config = dict(
    arch='edsr',
    model='image deblurring model',
    dataset='capsule endoscopy frames (Kvasir-Capsule)',
    train_examples=42238,
    image_size=48,
    crop_scale_min=0.7,
    horizontal_flip=True,
    color_jitter=0.1,
    task='deblurring',
    loss='l1',
    norm='none',
    hidden_act='gelu',
    drop_path=0.05,
    depths=[9],
    kernel_size=3,
    stem='deep',
    widths=[64],
    residual_scale=0.2,
    init='xavier_uniform',
    residual_init='zero_last',
    optimizer='adamw',
    learning_rate=0.0019,
    beta1=0.9,
    beta2=0.999,
    eps=1e-08,
    max_grad_norm=0.5,
    max_steps=21900,
    batch_size=192,
    epochs=99.6,
    lr_schedule='cosine',
    final_lr_fraction=0,
    warmup_steps=2190,
    weight_decay=0.2,
)
Rows from block 5, named by matrix and row number. Rows with one number belong to one channel. Each number is 128 + 24 x the weight over its row's rms, rounded and kept within 0 to 255. All counts start at 0. Numbers have three digits each. After the name is the row's rms in percent of the matrix's.
# convs0: first 3x3 conv (model.blocks.5.convs.0.weight, 64x64x3x3), inputs 55-63, a 3x3 kernel for each
# convs1: second 3x3 conv (model.blocks.5.convs.1.weight, 64x64x3x3, transposed), outputs 55-63, a 3x3 kernel for each
convs0.0 091:125111102133134146121118135063137114098112127118136133132159151121092154158148151114137124105134105113135127125102090121119151148112146142135101121103151153124145148050114165129134163149148142122127137132120118136144140105164141168110123144114
convs0.1 092:106110124116116120126110124133119119141117120165119104143124161136101132087142121125106133122103126126134160154167154121129154139082076154194150125134147123110181067130072062116089094069079113114127100121123117110117130129116146112149164105095
convs0.2 081:148162208132132184145139183131136112105139093129137109131135168147118142124101133150129073181160106155137086092134140091114158121146181110121158099126158111131148119158172132152153126146147108144161081088151087090125091182115095151098103147110
convs0.3 088:147146138117110119121107114114101131109092119136126106083071115099129116121195133129098137117091138138139162151118129131143134151101086142165135081069115159155149097094092090137147129068105122099114150139160131133140111065077172182166118095112
convs0.4 097:166151132146131104174150121169150138151141161137136132131125102090134121111126132089093123115124151146145121122117140109126124068104124157131099179124103103109084077155159086133143064110147128128145139144131122141145152154122120130158102131175
convs0.5 101:130120119145156134127152135135112134123129139117128143122155170110153130145123122165118075179128103166127113155142134156111070161160095140106140145094128105111087124140193139121188178152132125114104116118119155148143107151153095154119109135092
convs0.6 093:121138153133127143139143156101144162106120116103102103114133129146176158131102127157123113163138156160134135135124119154125140126122142109098087063127099103078074151156145140133131114124133100130137102126135129097085116165149180140165138145132
convs0.7 083:130117130136143132131147117154160163137132162175167157117101115123113105137082078100074107100094101120114131106099111133110096109152126135141116130150139136136122106079117116127118096099099148139126134147135117125115079059101120109123095123146
convs0.8 105:142135134139122110134130132130129125150151153163141122108170122126164193094133093110114097105126141147166168177154150119151151118078115162162117091198156156122132163138121120117114098089136112126097123126117110127124119117137166104169125148142
convs0.9 102:132140122139122134152128135113137111125113142129121137138114112136103123171159139110104124118122112141164124125116149110127141139060110139124082107110127141143124124072129102133151129103139142115117137134124116127151124103115137168102142116103
convs0.10 100:100103081156179156161165156089085082127132114130121117108130153098111153136132136119134120104101119090103130123081092119079104163182177133111115148103092143129136163161149127098115141156139150098083148114098139122136134141118101105125120144122
convs0.11 107:110122148131130107114142130142141148154177178128153137139079132103168145124128112131141128127120151137152141118161130089126105183108135141144128059130170180121122123146140136118159159165166134133122126118131147115121105128115130082132109096110
convs0.12 090:152124116152151144120120110129141149141109138127118121139159144117141123161166127109093097137119125166107085139078088145146137120153174176132109148114119144138148095107119106125113108110096138128133140116106141119128105115116085119143071103138
convs0.13 087:137142140132139158132143150163142110173147137139148145115128133133122089138144117107139176113155133103140142097111120125116127150148137109075071141099097152097076098155135112166114115118098166161140158122118168151151118148131138135121142102117
convs0.14 103:128132136104090095132160109129152127125132131129139126147127112134141101121118134113098137128129104155150149128137139123103109098092149135151137121140158139181154170141169175170143135123145122117117170108101143101093120146138155179116106084156
convs0.15 110:131131114156123107123127115124080137091120173119106123143077087076131108117108049123080070101125142095120096108114127113135129118125125109112109090149089134137100090158115126111087103102072142142124134115127137147143101148113159111207125127149
convs0.16 130:151184167144191168102126130126106090133151133131137135135129135135133137159148149135149144114101136116096121114102113122101122139174162115100126142131132130137145112115147142089122140154136078032116083086044094110106155159122123121129117130127
convs0.17 120:113119132138113125149119128107139136114124129129143134139117137154121151143102147096138140050113114078133155136117138157114143130114128116132115126165113139162123180113111203132098118129112176125121160131124158135133133111151174110150141106147
convs0.18 104:121138124147155145107117142122118106142132091138138094138124130141120118129116114090103112088108113066074099110113125093106125127135130131128112121109096116111096118111140128100130147126135140093095124063070143100109143155140106134148125152151
convs0.19 083:133114120123108104091127135186111127119124118145121141111089126121133134129142152127168176144148159119098093132144145128165148119141154162150145118163142100106125104191139082152122068126140131150124124124114096128104137147106170125135165149150
convs0.20 107:137131124127121127131137125112153125149132150133136109122157117098154095105165131124140136077113167089104189134145131166151172153161130089121107170130125122145147120125106131089114148164150136116113123135123128122152159152180106118176123121113
convs0.21 109:146141124133128124133108095101066105106084082115113097089093112121140141132139091070083140143123145163124078147131142101151103080091152173123142064117088117119111125117113124150114081064103119111119127124145148155153091066061144140110058099136
convs0.22 105:150147136123119119121098129142087079108144112089108156174132120149146148138125128171183118151107112140083088159135163181132113137175149106076125160105094104128118070133151112080122130115106105119149134133121113123146131169090109128146167115136
convs0.23 111:119123119142124112155112133135148133135143127128127112124114140205116057209140094102109126094104109153184158138118140090155192102121147157139137148141128174171137124128126157162138106091105128127146119102118138141125136134135147140154110106125
convs0.24 087:108109137121140138108144149129133107153137140141127135153184074112145120153153092152110088165112139147127145141087098150137135139152202144138163139129158165147189118091098123121069081069111117107137120090099127079110099097115132111076130106116
convs0.25 096:128131134155150141126140138144142141138143146156139163141146142132120126131124127143122114141136144105095158116139128145126126171217172094108123138133116138119117154220171114121125122158143141117120112115122145118082180175156134111125137148134
convs0.26 096:130129141133123147165140131117141099117134139123122121126154107140157119159183124073124139097107146142134132143147168146136113172129139144139138106101125091099120188104135136138128178140113111103091151131117118144107138108140094135122136151108
convs0.27 103:101129113094126113114116100147127112143114123123128120183184147139191091110156110165129121153141128142147143107105130139122137128104091140105110172074152138115121101092129137103166154096124129125124141132149144128134147131128129138106135141106
convs0.28 086:110134120135126111141130149134125136137100144132089111185166135167146154126158149150121117142131152140138146119140112097144140126127145118137083146151080152126093115157075121119044104085086134115111119117099125119114149138145136109210165119152
convs0.29 116:121126136140161126129143123126113161122156155101146126176120141152131084140111132154158164145148129152127117088128098137129089154157142076108146136129127153139116074143134112113117146124118128136110116130125137124123166156120150133118074126128
convs0.30 115:142135142160150140122122132142149145138153130134142153153108130144106120138107134109111167122165184112136156117142093153117087156128107122122127139121147136134115109112124155106145164126106106127112130140098119145133119155167114168123127168172
convs0.31 116:157174163111122130117102126149129139141130131117104091122117127120131125145186155127136171139144142128136122121119130127133129129099112141159140086116122107105124128098127137121130164132148111123131140129119135127128086042104146143142152135126
convs0.32 089:136131100159152131146152139128129131121112109124122117151160159146149143149131110112106117105105121124131124113086113098118093130123122120115118101087104157141134130103133135161159130139146131105135168133128075086170080084099092125096088121098
convs0.33 107:108121121105123120128151120169153145152140148142148136100142121102174136128138136088150151107126111120127112140161166135136096096165141114075116144102111098107093150186212174156185160189174141138120122125108108106105189199133168173137123156159
convs0.34 098:145143137117108115137146137145145188145146163152142149138133189152108157154112129089116154110145162126157148128163109094141120127109109126174137085177177150156137129116099111156148109107129119124075105132147091092134113081096173136118122091094
convs0.35 085:118131124090129128152142098101119150108149149131139109108128130146136125133122137130138142154111096132118152166131090144100139101141165116125119124145135130130124112118096135112119124140155089090120136137147138127150133144133160110113106139160
convs0.36 070:149129123151138142142152123101113106114100123107113105144155137141120144172142166125136134139132110133128132133086102090084095113120145125133120141134115117135105147088125126162157145146152134141140186167110094130130143109107130179132129130119
convs0.37 109:164162159148117122140128117118151110120116124131125121129136095138131123098120085170123066146149153101140144155153142130150142125117090109116115145133136123120142168169183146095146141121136149135129127130147162142131209212195136130149129130104
convs0.38 086:124124143152151141120132138134111126125129133118130142151162179154112105148122145149177143139124104117078119112152134149140144161194163082079094116141145118139112133171129152159126160182141148149119128105099152136113143168142126104099139147139
convs0.39 080:144142136137138129148136142131146153111129128132139120142164139146119125186155173112125159093109108124116111101093090115145139135124132167133125100147158123148106114069077147117103161144137137133134136128130147134142111084096116119083084128118
convs0.40 090:148114132147138148138137133104140130136139139146145129123158128073088190146109143111140124137114123138148154146114147152081110106115139145139137117081156087083134164132170163145184172182178127119111140130131121138129131105121128131101122132104
convs0.41 098:133127102139115105126122115118119181112118161108103144145137128174137148162128139121146136120137145103116137119136123126134138142130154080115078071161082107107086127143116137134097130142150116138117105134114129127118116111181128099212158117202
convs0.42 099:115121108133141124114123133136137139154134153147121141123146085119151143108154143120126131157133173146109156118101142096125150100166172178161129171166125123122146114124117102096106058111157134124151108113138142130119130103130115104198150130157
convs0.43 083:114104121122125088073120106110144125116139123133142135147129072133123130133123130109099075136090116133076078104124117125146140126135100055065105072106132096098100125151148137155133144161133108149144104113139103149130084157115080169133086158154
convs0.44 120:140124132129134115145141119157124167140141160132142130132117099147146101129101127083126174087117187106130183147128161129132105146129066153100130163099139157127132132135134123123138143103121135141130151141162111128136144140121139142154135144126
convs0.45 125:131118127120124139147143104112135096144112080130145132087108150138132110072105185110103108102118086099112092115117152139101132135135118073108145178087143082113130149094123127122201144137140128123123151152140133126126186127129113163102138156081
convs0.46 104:083100124047003060145090064126145152118121158126118138124141127129150150118135133147091103157106073146138119147134104122146118093110125142137118139143128122128132139141099139177115116138137115138067149153132175139122112114146134125136135118125
convs0.47 098:130132133113142128112126125093131145128149135140129129141154141168125165142112142118135134129126122136139128153133125133119135139109159127143142147195120184139129146131119076153099077131120087131135088154096100143131174128141133114155143122149
convs0.48 133:135150143144158135143151148131144097128141093124129125138129113131124121142125114122134144095122170123143154136123143141137139147162117129128136139122122125123125135108158134103147125127106099055116121108055092112071136141134122146149122136117
convs0.49 099:139135122144154143102081098136147142125130141109101105124118116135124130133147142130131125109087100148144147119100106126136140144148142128125123139141133127125120125126129115108106146143137118105102151153128125135132142139127093094110140152145
convs0.50 071:108136104108113109102102110157118085134131092128126100117074092131122141102124158087109145149155159152157120102125132100144141093126123108104104128123077118108098109155151106140126085112132126121119143145120111140134160166136165176175156150166
convs0.51 091:149095126134098116125098120128167127129161153144132140117132156104131153098134151098111142130118133162172155125089106144156155117161160182170097172187109134153119134091151113107115076128125118130119108152096052100117104135178113104156110125150
convs0.52 074:127097112149156108125137107113119121139155173123136141100142142090133163140138149157157180152130155173157183139132142118109116142121128112125136093127167111108105143136145130160126145161155144120123141119124124115132113121099133141097114119131
convs0.53 084:128158134140147120132098124104157108108154117116132133143122112132135139116142124172090119164077159176141114155131143148130134106129098132154127144161114110139121145099172138080162117143118064127140115161104159126115143119129105105173127144125
convs0.54 106:137135131142122133131103109134160120124126105140119124143135142147126135149158138125137142100116126134152136135108102140128106061039120146145115145166144104107129133128124125126117106111104125145116110149137110106114106106133091092109187148106
convs0.55 089:111132122101138125115108118142093129124135114120112117097095159142133138115140129116159193161138157145131128120149154111126147166129128147142114130117110171138126121172132122187189116121117134127139136140147134129144121131114149157136133110093
convs0.56 078:136099113125130114082116106129107110111093082109096114119120109119129111106113116120124128135165157107125119142162152160165122128090091163140142151145120157130145123144134126122128142097114118153122093125151104131122116135136143156164130122106
convs0.57 120:141146142147128154141117123117138124138133142158115130142163136136135131147161133193141111196137140161140123137114107096143170081133159096148145120161133133131141156088085139083104091130130078123106105126117132156141169092123144080166165148133
convs0.58 100:116133129116120124142138116177147113164142101157148116115133142136148124123140126106108119075074106095084119107130104086113092115115093153113085164086089165103079088129145085131163126118144141147135185142141141122119130165112109173111113155117
convs0.59 102:121121125135136131108128114135118126105125126094128137103087148155137087142121141135158164137135091147086085127138145145127142132178177130098130142115142109128093124139165148161161154178141125133129124132153117125138106165124104143088111161137
convs0.60 107:122135142144127131134135136114116100133149119127146144141148145148159157127124156155125180149146147152133148122151114167091097173121141126111118134127121157134131137139105131169122107138106111088119132124118115134112136123084128134048125117102
convs0.61 126:115114112103130118125159146080174121096160125102156119143123102138132131138109124123042180102031168109059176138109109147122125135182122135147126127145105084123100172089127179079140119159116134106150146134146125098120142123125121095139117133113
convs0.62 099:146120119123126126128131096120112108148122122162142106145065077121121129106098102123082080152144120141170132156132184136106121113102108181166184176099140139130178126098145101103165114092141128134130150135131145121126085079082126135094109117090
convs0.63 103:124118135137125137135116144131121132140096142135091149131123135119137139123156130141142119148174094144158059106120111115153122143176137118136147108136160108129152124139101100187084106191110148132128133117142122113141122131114140122105156118100
convs1.0 082:132154149125120107131142126131134180120104176100135135101067119145122129132106119118119130142138149137133144118113102119131122132136124130126112134140111127137113075138001101172101133168145130125122126132127113117124106135092127141165124115132
convs1.1 084:129131134127127136128124125132126120143119099147141095122105140098126136104123131106107123116141143133162157149152137098144134096105109093102144097142130126104077171173161137159210147113160130128127141142133131141131124140110103151180102133167
convs1.2 089:129126127125116116132134126112102095137121114141126132117127107110113092126128102138157086167161048126153105097123107112115108116129117075116117104115094099143117102116145068112092043106113118134125121125117132133114155105131102117113119102122
convs1.3 086:146155131120119131143145134122137137134131106124149105122117163144139145106116145122118146117132127117121134142159131115155129127122113080050101111137164110107142158163131146169151125102129122121128134136131118121125165200155118128114133113106
convs1.4 085:120117116118133121127127120123126106094130101131129135100140137107146145138149125139080078140119129139166173130158144133104133142124142147154140135134123157159114116183243146101138103107118127126129124116135128124126051158212081133142097112116
convs1.5 080:143130124114126118123134123152141141140148186135142150141147092155124137124118156141141112171150088166140085138129130144157141108134118174126124138148123147131135165094076138128042097114093120121120124119123127124132156108108187118118146135125
convs1.6 104:110122123132132137116120116142115122126130112113107129137142095119131079132150118079111163060082137102119146139149136080090103122155144146178145102175138120153112166125142068108158123149139122136131128138120137147136134093119111070152103143174
convs1.7 088:127159123124127133115114107094104119141118127123123133109115114127143109125127153115082099154145138160155154122137123143145141106131116143138149152132149127125146101120139131154154147177095127130133127138135124130136117190182126141157148207203
convs1.8 096:124131126139126131126125124121103133134147123095161135144130154122114100139099116063092145079140139163179170133157157076141137075096099109136132188116135173150101119155152097127131141085118129128140130137126127145133144127119086145136171138152
convs1.9 090:118124140119100139140156148146095136130116131128167149127119135162156134156115116124078096151139138150157166165151126137150143136114126107106135101131130121120116105178115118141124098079097128123118129132125117122125126168126125122124111086094
convs1.10 097:129132140139130136141111115150198171148175139128113118147136137092128143143141135160167160111106132096080110113098140166162149116114132135130084152157119093123123177101134173152138123118104129117115125123120129130126136101146153113130155106130
convs1.11 148:140146123116116133136136142124130123121105128122117107135115135145118139118140139121133131116142118128115121131139117119122115151125149109127097102116108116122130109129078112203094108102101136121132149136126125133135091130132133204180121121136
convs1.12 080:124129120104119126122135112104133122089134138103140156120090119144148113124124117139112103140117126112133164107142117106126099118085050098134124078119129100129112155164156170123183150097138124117123124133134124125128120175147114134155134124165
convs1.13 096:131130109127110113111103122122125067114110134149127147137130166131137143125106101166090025072135095081167170136132130143128111100137110125164143128135132128140131128142156142150151174110115122129142127125138133124114079136065075138090120146137
convs1.14 076:130139137125135132125146151132127106112117139115100147134121134135113125155128123089078083141127129132150143142143110154121101125111133148145163100117136108109146107186145130114089057119103134128127134128128135125127109206140123128129094077089
convs1.15 134:126115136141138133122123127131125131128131094127131198163158106130138081169124109126122148123107154131135143122161106138114096118131119115135143166147143132134161138145155142096212150149114136144127128137126134125121126143147116074144148137148
convs1.16 103:109121133133139121136127128101112123134109117136148135133108120149143142123138121154093147160092169117166114142143124134125128144141113124130150122142157145138142154169133140129163137129125128147127130138139126135133136125119117107088080127086
convs1.17 096:124128139118125136106121140145133134161144143126116114136133133124121104121135115094148162084150212130168144119149123092130120103135134105108115091123121101127127077133101065137136092115108127138132120138130121125126155117107167111128140127133
convs1.18 129:140126132143132132118138144135158154127140160136150141114136135114128124144139147144173130119159136188118136106106124123184155116105120119125102126143099126116113133098133100137108148119135124102125132112118130124149124130148105097126132131144
convs1.19 075:120118136134127142125133137128130090142127116125131142106148138099143112136160148164171144103136124073081102111161135087130141156160169120135139131135147121097128143108218078073178105089121133121119137120122133131130100095147088081099136127115
convs1.20 086:137125122119147139137137143129119131103119100145128113170119140173131134142117104112153189108115156107100123134150120135142112101116112146117148162119128176128160105164093136123143103115144128133133123119132132124124128143121135124144069078106
convs1.21 082:129146139123122148120129142146143133135137134114162158113114130140148132124135132161099077141137138133149179134172159105125125142090094100115146113149146099109131137171178116120153207114112127117121138137122124127130104197183090115129186176162
convs1.22 082:137118123133135130115134117131158088114139155139122182114140167118111110117138125150158151142108126102086102141112121121089088129114102131149153128138132094147151211146149124149123097113162133135133126123133127121125162127084133130134124107169
convs1.23 098:123140127121122114124137141131090113128120117132137116156133095138123132079105180127099114114119130141147140120121136148128121144138096107143103123122115105092099143133190101113151137153143132133132134139132126128130134168181096164114152184117
convs1.24 076:112117145124109131135131137159125112116131103090126167154124117135112129136082108101094103115110124130117124112152111098145115092108095104126138102141170083093127175174118201164125141152123128126129127137141127127137144185131173154075145142120
convs1.25 101:116106110135135126099078094134127112136137111149094112143151129122133125111137134123146161115114139130098106097094124120084091092130142116134126154124128123140164112104133130091121134100111133137132125122128140133132128111119096111100134139146
convs1.26 091:122122137120122142122142135129101140117115109123161118105092133128101143131097135137146092122151104126131143113118104117134114135147117113087139141120153147150138085118084136167051120174102125122127120125133125123132107167127141177092103116114
convs1.27 080:130134129118136131126136131120124126116137132169158120113122159151107166103085107130096093150123090154145123132127110135117114133116109139123147148112139153114121147149123148136053159152114128121135131116131128123127158151110154163087137153096
convs1.28 084:109113105123131119130130131151160136113147111126151151101128119091142099110128101089090156098105160131142162118095074124094079143101100147138130151150142165112161165142166134091202173100141135130125136127130135135137124135127122113141110112115
convs1.29 106:128125137125132140107115130103130131150123145112109166129131126128121128138141110127149137140136108148123096121103116144099116141131125136142113099126156104131142127126146094124099114128142122126124125121126129127131110057131145140100129109124
convs1.30 112:126134126114127124121138134147131118161105158158105136111121095140144061101132095122102133120108143127113112111155114116134102114120137117143110097142117102123140148108075144144143121114176127134121128131114129131121104105125157099175141095133
convs1.31 111:123155140111126112131145133165148173099092116115129098093066140153142136116115114168139150132119130111119128131125109106152123147134124123081113157149145113086108141122052120152129143139163122119120129133136126119133146176147099123124124129127
convs1.32 091:124117139129126134125139122141109150117102142124121142131126119119117126126112126146146145152153119124110112143138122154156158102092114181138141110137169103129108150158135159159129098135128136139111118141130117136141185189147190145127164134111
convs1.33 076:133126130121138134111119131097120100072121119093096114124118112118093152145140141172151121170141120146132117126131142140114131114121131155155170198117132158145144066078161107084045073078080130131134127116135139130133059082153096121103099095107
convs1.34 088:124127132127123129150139139134101121144105101107124093149141119138159143129129149096098119117137150128135141136128151152135163110122157136139124147113131168151114090140134130135123121142087126124131134122128135128132082141151079164131084153124
convs1.35 122:130116124118142133138121116115106096132128106151109121113102124122121122115125097093111160088111145100140177131124123123114122122129133147119130118133116137128137112126133097105121078102125118116129113142126116125127165146142171163154127144170
convs1.36 104:139163118106112127117132134143165162126114177122111151114117126127124147126117150124114120134138121137147122115124131149139143154151145144119131125093129117126139107148092145191090111129131127123139140122117135132116151131118145189169103106100
convs1.37 096:119101122131126130129108122138102136142151102139130102182131133132107141123122132100087146137101135185141121157137140150098110124105114121165141105139120132131112133203143110103097095080104128138133125127128130135129139142110113097061079061065
convs1.38 092:121131123126131123111117132129116093127122137141109129128133114131117116112139144164199171137144136113066074093079108131107118137144153117134128136111127107123158110026073119122073144139120130130129127126126133127123121025093138153144131149144
convs1.39 087:133138141116123129112128136141136154122110153111124082086100102111101127152115128118105121111131142103133131117123089139119129163133146102112109093091131146130127084139126108131136101147095121124117122126125126122127092115181151158198094136065
convs1.40 122:127152126109116141140114111118144149119104120125104119148128122134123143137126118119131139102105122117128137167134167134142148116123166113135124147134077111166141095117096100165064100122106119122135141130111122136129152133140130165194121102145
convs1.41 090:125136117131134118127132123139138125128113118099107141126118062123132041130140102133152166118125170110104145121106096110125095134138130128132118122138116135143158115096152097123222120120191128134125117134123126132125093068118105089172106102165
convs1.42 083:126131127130130128123122118122121107115132067112124117117091150134122171152120148116084126116078133124115158112120135105129175134137170136136164131131138126134141140156166137117173162112131123120130121123136129129141135167121116116085138155150
convs1.43 076:135144148141132137123132142142115133122117114118104113125122114124120077113123088107118121145135104119106081123098092095111154113112140131150179098189206123166165126117072043153173115117151133137129126135125126131117120087127111105148117090124
convs1.44 123:128115127135123131123135127138115105106124074132125059110127144137119168142113129154137075150162072157156094143133129143126149138131121129121141135117150136126122114128212133129068153121050132124139127120141123122133079113145105161088122139076
convs1.45 122:137138126118134132139130111138133124117126146159143071111112161139118170116129130129141106154158091151159124129128142142147138117126148130115137136137146128111143076133117138156058124154136130123137134121135129128136086119103121152089074122118
convs1.46 113:141145148147155123131145123132158157132139144137149156130132125134138115137132138115193124128144113175184174149146120120129108127127121116103109118129120110134132142137135177206146173145137137134138134151128113134125126123133129139161121109124
convs1.47 111:143135139125120121137124121155123125142106109104118144137144108118142122120114137099141165094133153116142136134128122102145134111133124099124108059134109129129150150125152091157202146157144133124124127136124129131130131084114093115146096164138
convs1.48 106:130130130129133119105125122147115122144096120137123140145151123155155131129130110126089115086062133136129109120154120132131117109129128142135145148135155142145147118139119126149157122137115143141134145130148140121137121138123150139124136128117
convs1.49 145:138136134130131130138135135129122109133114113146139122125126140145133134134124123158150145156138174121122144140135132140127127144139120117120114115113118123122115143155133143126127112117100130130130126133131129132133150154142165156151119133114
convs1.50 060:136135146130152160133148139138125128141130123143133156134155124114148139129165135119079088116106123095112137136163144131157149149116146147173176144176178123102147117139210094085168121088143129124123136131125131131130080094130082076097126106122
convs1.51 108:128146136124130127124125125099140100106147143126126133125108132110132143111120149097022063058086101066070101186135149114133153086119124169162185138146172136134141176169201181217199171155183121131142127142145122126135122099111092100071109113089
convs1.52 106:140149143122115127125119127145122126122094106132107114129135115158134137130120129164183148108140105148153128128136150126140142126161152142120115163163126169142146100107075086158089104150102123120128138125130132124130115084113115144144120102138
convs1.53 106:119132133125146141129132128092096110120122098127148111127145152133127146129121130047024125139000124118065143151114125136118144153132140143138130140139135143132126146196176145155156135132131128129120129134125127133116173174152147156138127114126
convs1.54 101:128126108133128122130123111121113153115102149139155157130118119111119110111115132124124127112129149116159180155152143136120126173156117114139130131123133194157125147139106135127152167177179134128134130131125131129128106113113126151155153176154
convs1.55 076:137139140126129160140144142145123112132106102129153113107122127125122153094137148153176130117152103110115095124122143104139137122095119097096095113127108074034074142070124061078066125058095131118122137128121126131132116086126079109099145131142
convs1.56 110:127134116132126140134132130171131138170141115128140133158152119126146105131132118137133155117117138158143160125145100107123101117100080126145128126131136121106132123170153100071172116091144109117113122112116131131130150166164115088100143123117
convs1.57 110:127136127138126116132128138108160132101141104077110110121117134108126142143085125118119155102086130120107139126114130138150151165138111119131120148145126149137140171137135163158161195182133128130119128126119136134122097126119070126129091138127
convs1.58 138:129131124138131140135125134121109124103113153135116130107128140101132161127117158148136145144159162152149152142131131142135143128137149133135117161129116148126129147109134184127100162141133124119134135113134143120128085136131082139129117126121
convs1.59 083:130136135125135121116119123112134111127117182122115147115117122127126131124145150187169110156137105106096106118108120146110098137139110113144122131136115084145144115102135138136064106128088132128133131125129131125121106095142132141154120113133
convs1.60 089:126133129140126127137125126125140149134108166132118146110111130124127107141112111133147147103134143109136142120130116101123076114116127125143094120158097107144128171113050142163130133152174129125116124129116132128120123084142145116210174162173
convs1.61 117:135112133119144133128124125127085148143113151122124134142126122151112115121134113095016000143007101107099073126141103142120112128139137123140148114126134104124125102176115110155140106155122126133127117137126125117123156174134159151126132148103
convs1.62 079:119125120126133136128125113128117120141133092138133093124118150129132135120115100107072079134121098158175153145143143137107136135108130116118139092137139102110108124188141155139085140131070130125129131128130125133136173235150160142096151170149
convs1.63 133:131131121131125120126127131128126137129122137122115137129131134128125125128145137015001060040033056000000015131121131124145143133155148129133129128132138111118136144132151138144152135130138135121135130123130120127129147155151137144151125129144