A small image deblurring model, trained from scratch.
Model: 0.695M parameters, 48-pixel images, norm none, activation gelu, widths [64].
Training: adamw at rate 0.0019, 21900 steps, batches of 192.
Data: trained on capsule endoscopy frames (Kvasir-Capsule), 42238 training examples, 99.6 epochs.
Rows from block 5 of a small image deblurring model, named by matrix and row number. Rows with one number belong to one channel. Each number is 500 + 25 x the weight over its row's rms, rounded and kept within 0 to 999. All counts start at 0. Numbers have three digits each.
After each channel's rows are labels from the 100 images, of 14976, where the channel reaches its highest value: "colour at peak" is the nearest of a few named colours to the mean colour under the peak. Only what is clearly more common there than usual is listed. The data: capsule endoscopy frames (Kvasir-Capsule). In brackets: how many of the 100.
# convs0: first 3x3 conv (model.blocks.5.convs.0.weight, 64x64x3x3, each kernel summed), inputs 0-63
# convs1: second 3x3 conv (model.blocks.5.convs.1.weight, 64x64x3x3, transposed, each kernel summed), outputs 0-63

convs0.9:530474501512570505494508468544517469555459464487509542490495510485468489534489488516501526520518534489489499503514483487499480493513508442524512483502491517587487508511494510493483488484502491
convs1.9:511482490515451489495489532483477504457499509497515461519460453512525497479457467487470480510451468506513510470457507485520543494445476510480482501491496443463496508508512518512525477474491482
colour at peak: grey (34)

convs0.52:514469497487480501473517508510563494551496514482499511477514502517541513460490499530529474533498507497536454489485485454503483492472464486445527534480496450511470503494513508553499488527498485
convs1.52:469485515496490508501473500498475475494505471507489501487430534549454509473522500479496495507458516506488527549510525525490504505474492492521449495462482537495463517504476510535530538450500478
colour at peak: grey (56)

convs0.14:482500511505510553468486507506527511488471474495520496511470527502508518531448514538478527510521516519527533489476514515490510426482506463519540464451508534490472506486509496502484536547482510
convs1.14:501492505492433473497517498493489467549502508485523501508456447532533480480573468479500465530465488504481486499507500518507475561487478503484486488538474467487501512517486504481497505475503486
colour at peak: pink (52)

convs0.63:529555496477528502460440503519487509528503467498496466465489467495497544480524490530520513524435494530493513501485473482493504489487506508441521497469485468473527509512491527517521527493516473
convs1.63:510466498507510496498500505501509517498517498509541501493512502502478488472475499520499506485503502498492512489487497508504477511513501496538498509498503531514527494499500504334512500516500519
colour at peak: grey (36); pink (35)

convs0.46:505500483497511419460514468446516469514498500496496519524492491504478508482508518507518504520493497514506496499511536469474503484507511514497513500466516486515490529381513515480486510513511498
convs1.46:529515501506493509502494506507494539500500495499500479494485480490515491341491497506504533501502534497510517499490502514518504504466506508509508478488484521493487500517525505532499487540507502
colour at peak: grey (45); pink (39)

convs0.59:525534515473503466481489534483500481468512499500494502479442525543519514472475560455473516514461513500522533492497525489510522494480493535515555514483506518452490490492487493497537485550506497
convs1.59:476480498518494502504508483496498498543484516478483500486554465494462492506540416551530498478549489496470484518488497510477450493530501469470466489514477471522526496497505502506480494457501495
colour at peak: grey (30); pink (27)

convs0.39:520527510493577502518487476531511510489472507478489474477480529513474518510483486536493546463505496482549509542491504436497487475517511490476540537474507496530490491519507538482485510484513459
convs1.39:501456510499420502500495509494493465541503469489520516507480455479530488527539504469460471530479495512450492472504510564513497514524458486513477477492487485492522519501496469487501474480490509
colour at peak: yellow (33); white (31)

convs0.34:504481504525517529486511463530526500516479467446520507490502486483507534502475487558494505511495514502529499505493514489483538496525481421448477518517495498519484542507549526512489537490471472
convs1.34:545534495500473484496480516484470494485481491507517494509448579528507498486500515431477481529451476505488490510512505498486505491452477535505534508463527531501468495509470526493525517488502489
colour at peak: orange (46); grey (34)

convs0.35:482507505458499523523474478505530478496499509487525468532478497531483484429495509526480519506486491513526519477525528478493501478489576487454552547483486505464457486484501505509510498483493519
convs1.35:493488494503543494495506507511504476484535515503396505484531506511483480426513503502515492490497503499490498482518492497497496518509505540538424547538516506511506495498487484496495502477494534
colour at peak: grey (48)

convs0.19:465495501513474476507458520523513549525476503451514440498529533539496501460495524528485511527495567499479479504473501460461529510514460518484474497501509503522517471481508497515524512495489525
convs1.19:509500486493532500499505516473501476503517490539541537562486484454555514492547468455522476509523450497503509488549512521531504482482534504532491501492486460509492513506494512484529500488499452
colour at peak: orange (36)

convs0.62:509502490517500508500513492491487498518484523499503500494458549484524478485507457492521545511522462506513497526493484497502469512519455487578462543554470520515502513492498461498501550486510451
convs1.62:452511500477519491505487493499503522473536505514484507472542452498478501505473504502475489475509528492482456462507489490501517495499564514424513460463516514476504472493486493486508478505504567
colour at peak: grey (29)

convs0.55:505509490451496480522539485524516516556519498528530513483541527521463506432524478498526516483474541496478508544524471460503474510518497480477483475489499512456518477484487499535515508525516498
convs1.55:477496503527507512504486516493492495452462482479472470523446456479528525520473470496473487496524474503515518457459527474511522497469501506496496519500491468507468522521493497500491433433499476
colour at peak: white (36)

convs0.31:546512493520531489505497454512490491513529446489445511483546512484511513461553493520498541463509484462491510516457469497452471493492516487472497508497519533556484498510496516520489489507498484
convs1.31:422497530487541515502506543533520522471454525486540471480457484469481486524503525491491481485497521509525506490503514516513466525467493447524477525522468537466508505507495478513499478503496512
colour at peak: grey (31)

convs0.32:520490456544495522520513473490540469525500507496537532468489495497499497524514482501530532480477462510483491494480505516467500495474489478525498552488493523471469580518489528480470486516496449
convs1.32:483474493492507549499498489506479526517529490526479513524486508509481455489499474514527537491487506513489500543534496524527501524514572510523539461539543461487553500501499489512506515522504554
colour at peak: pink (34); grey (33)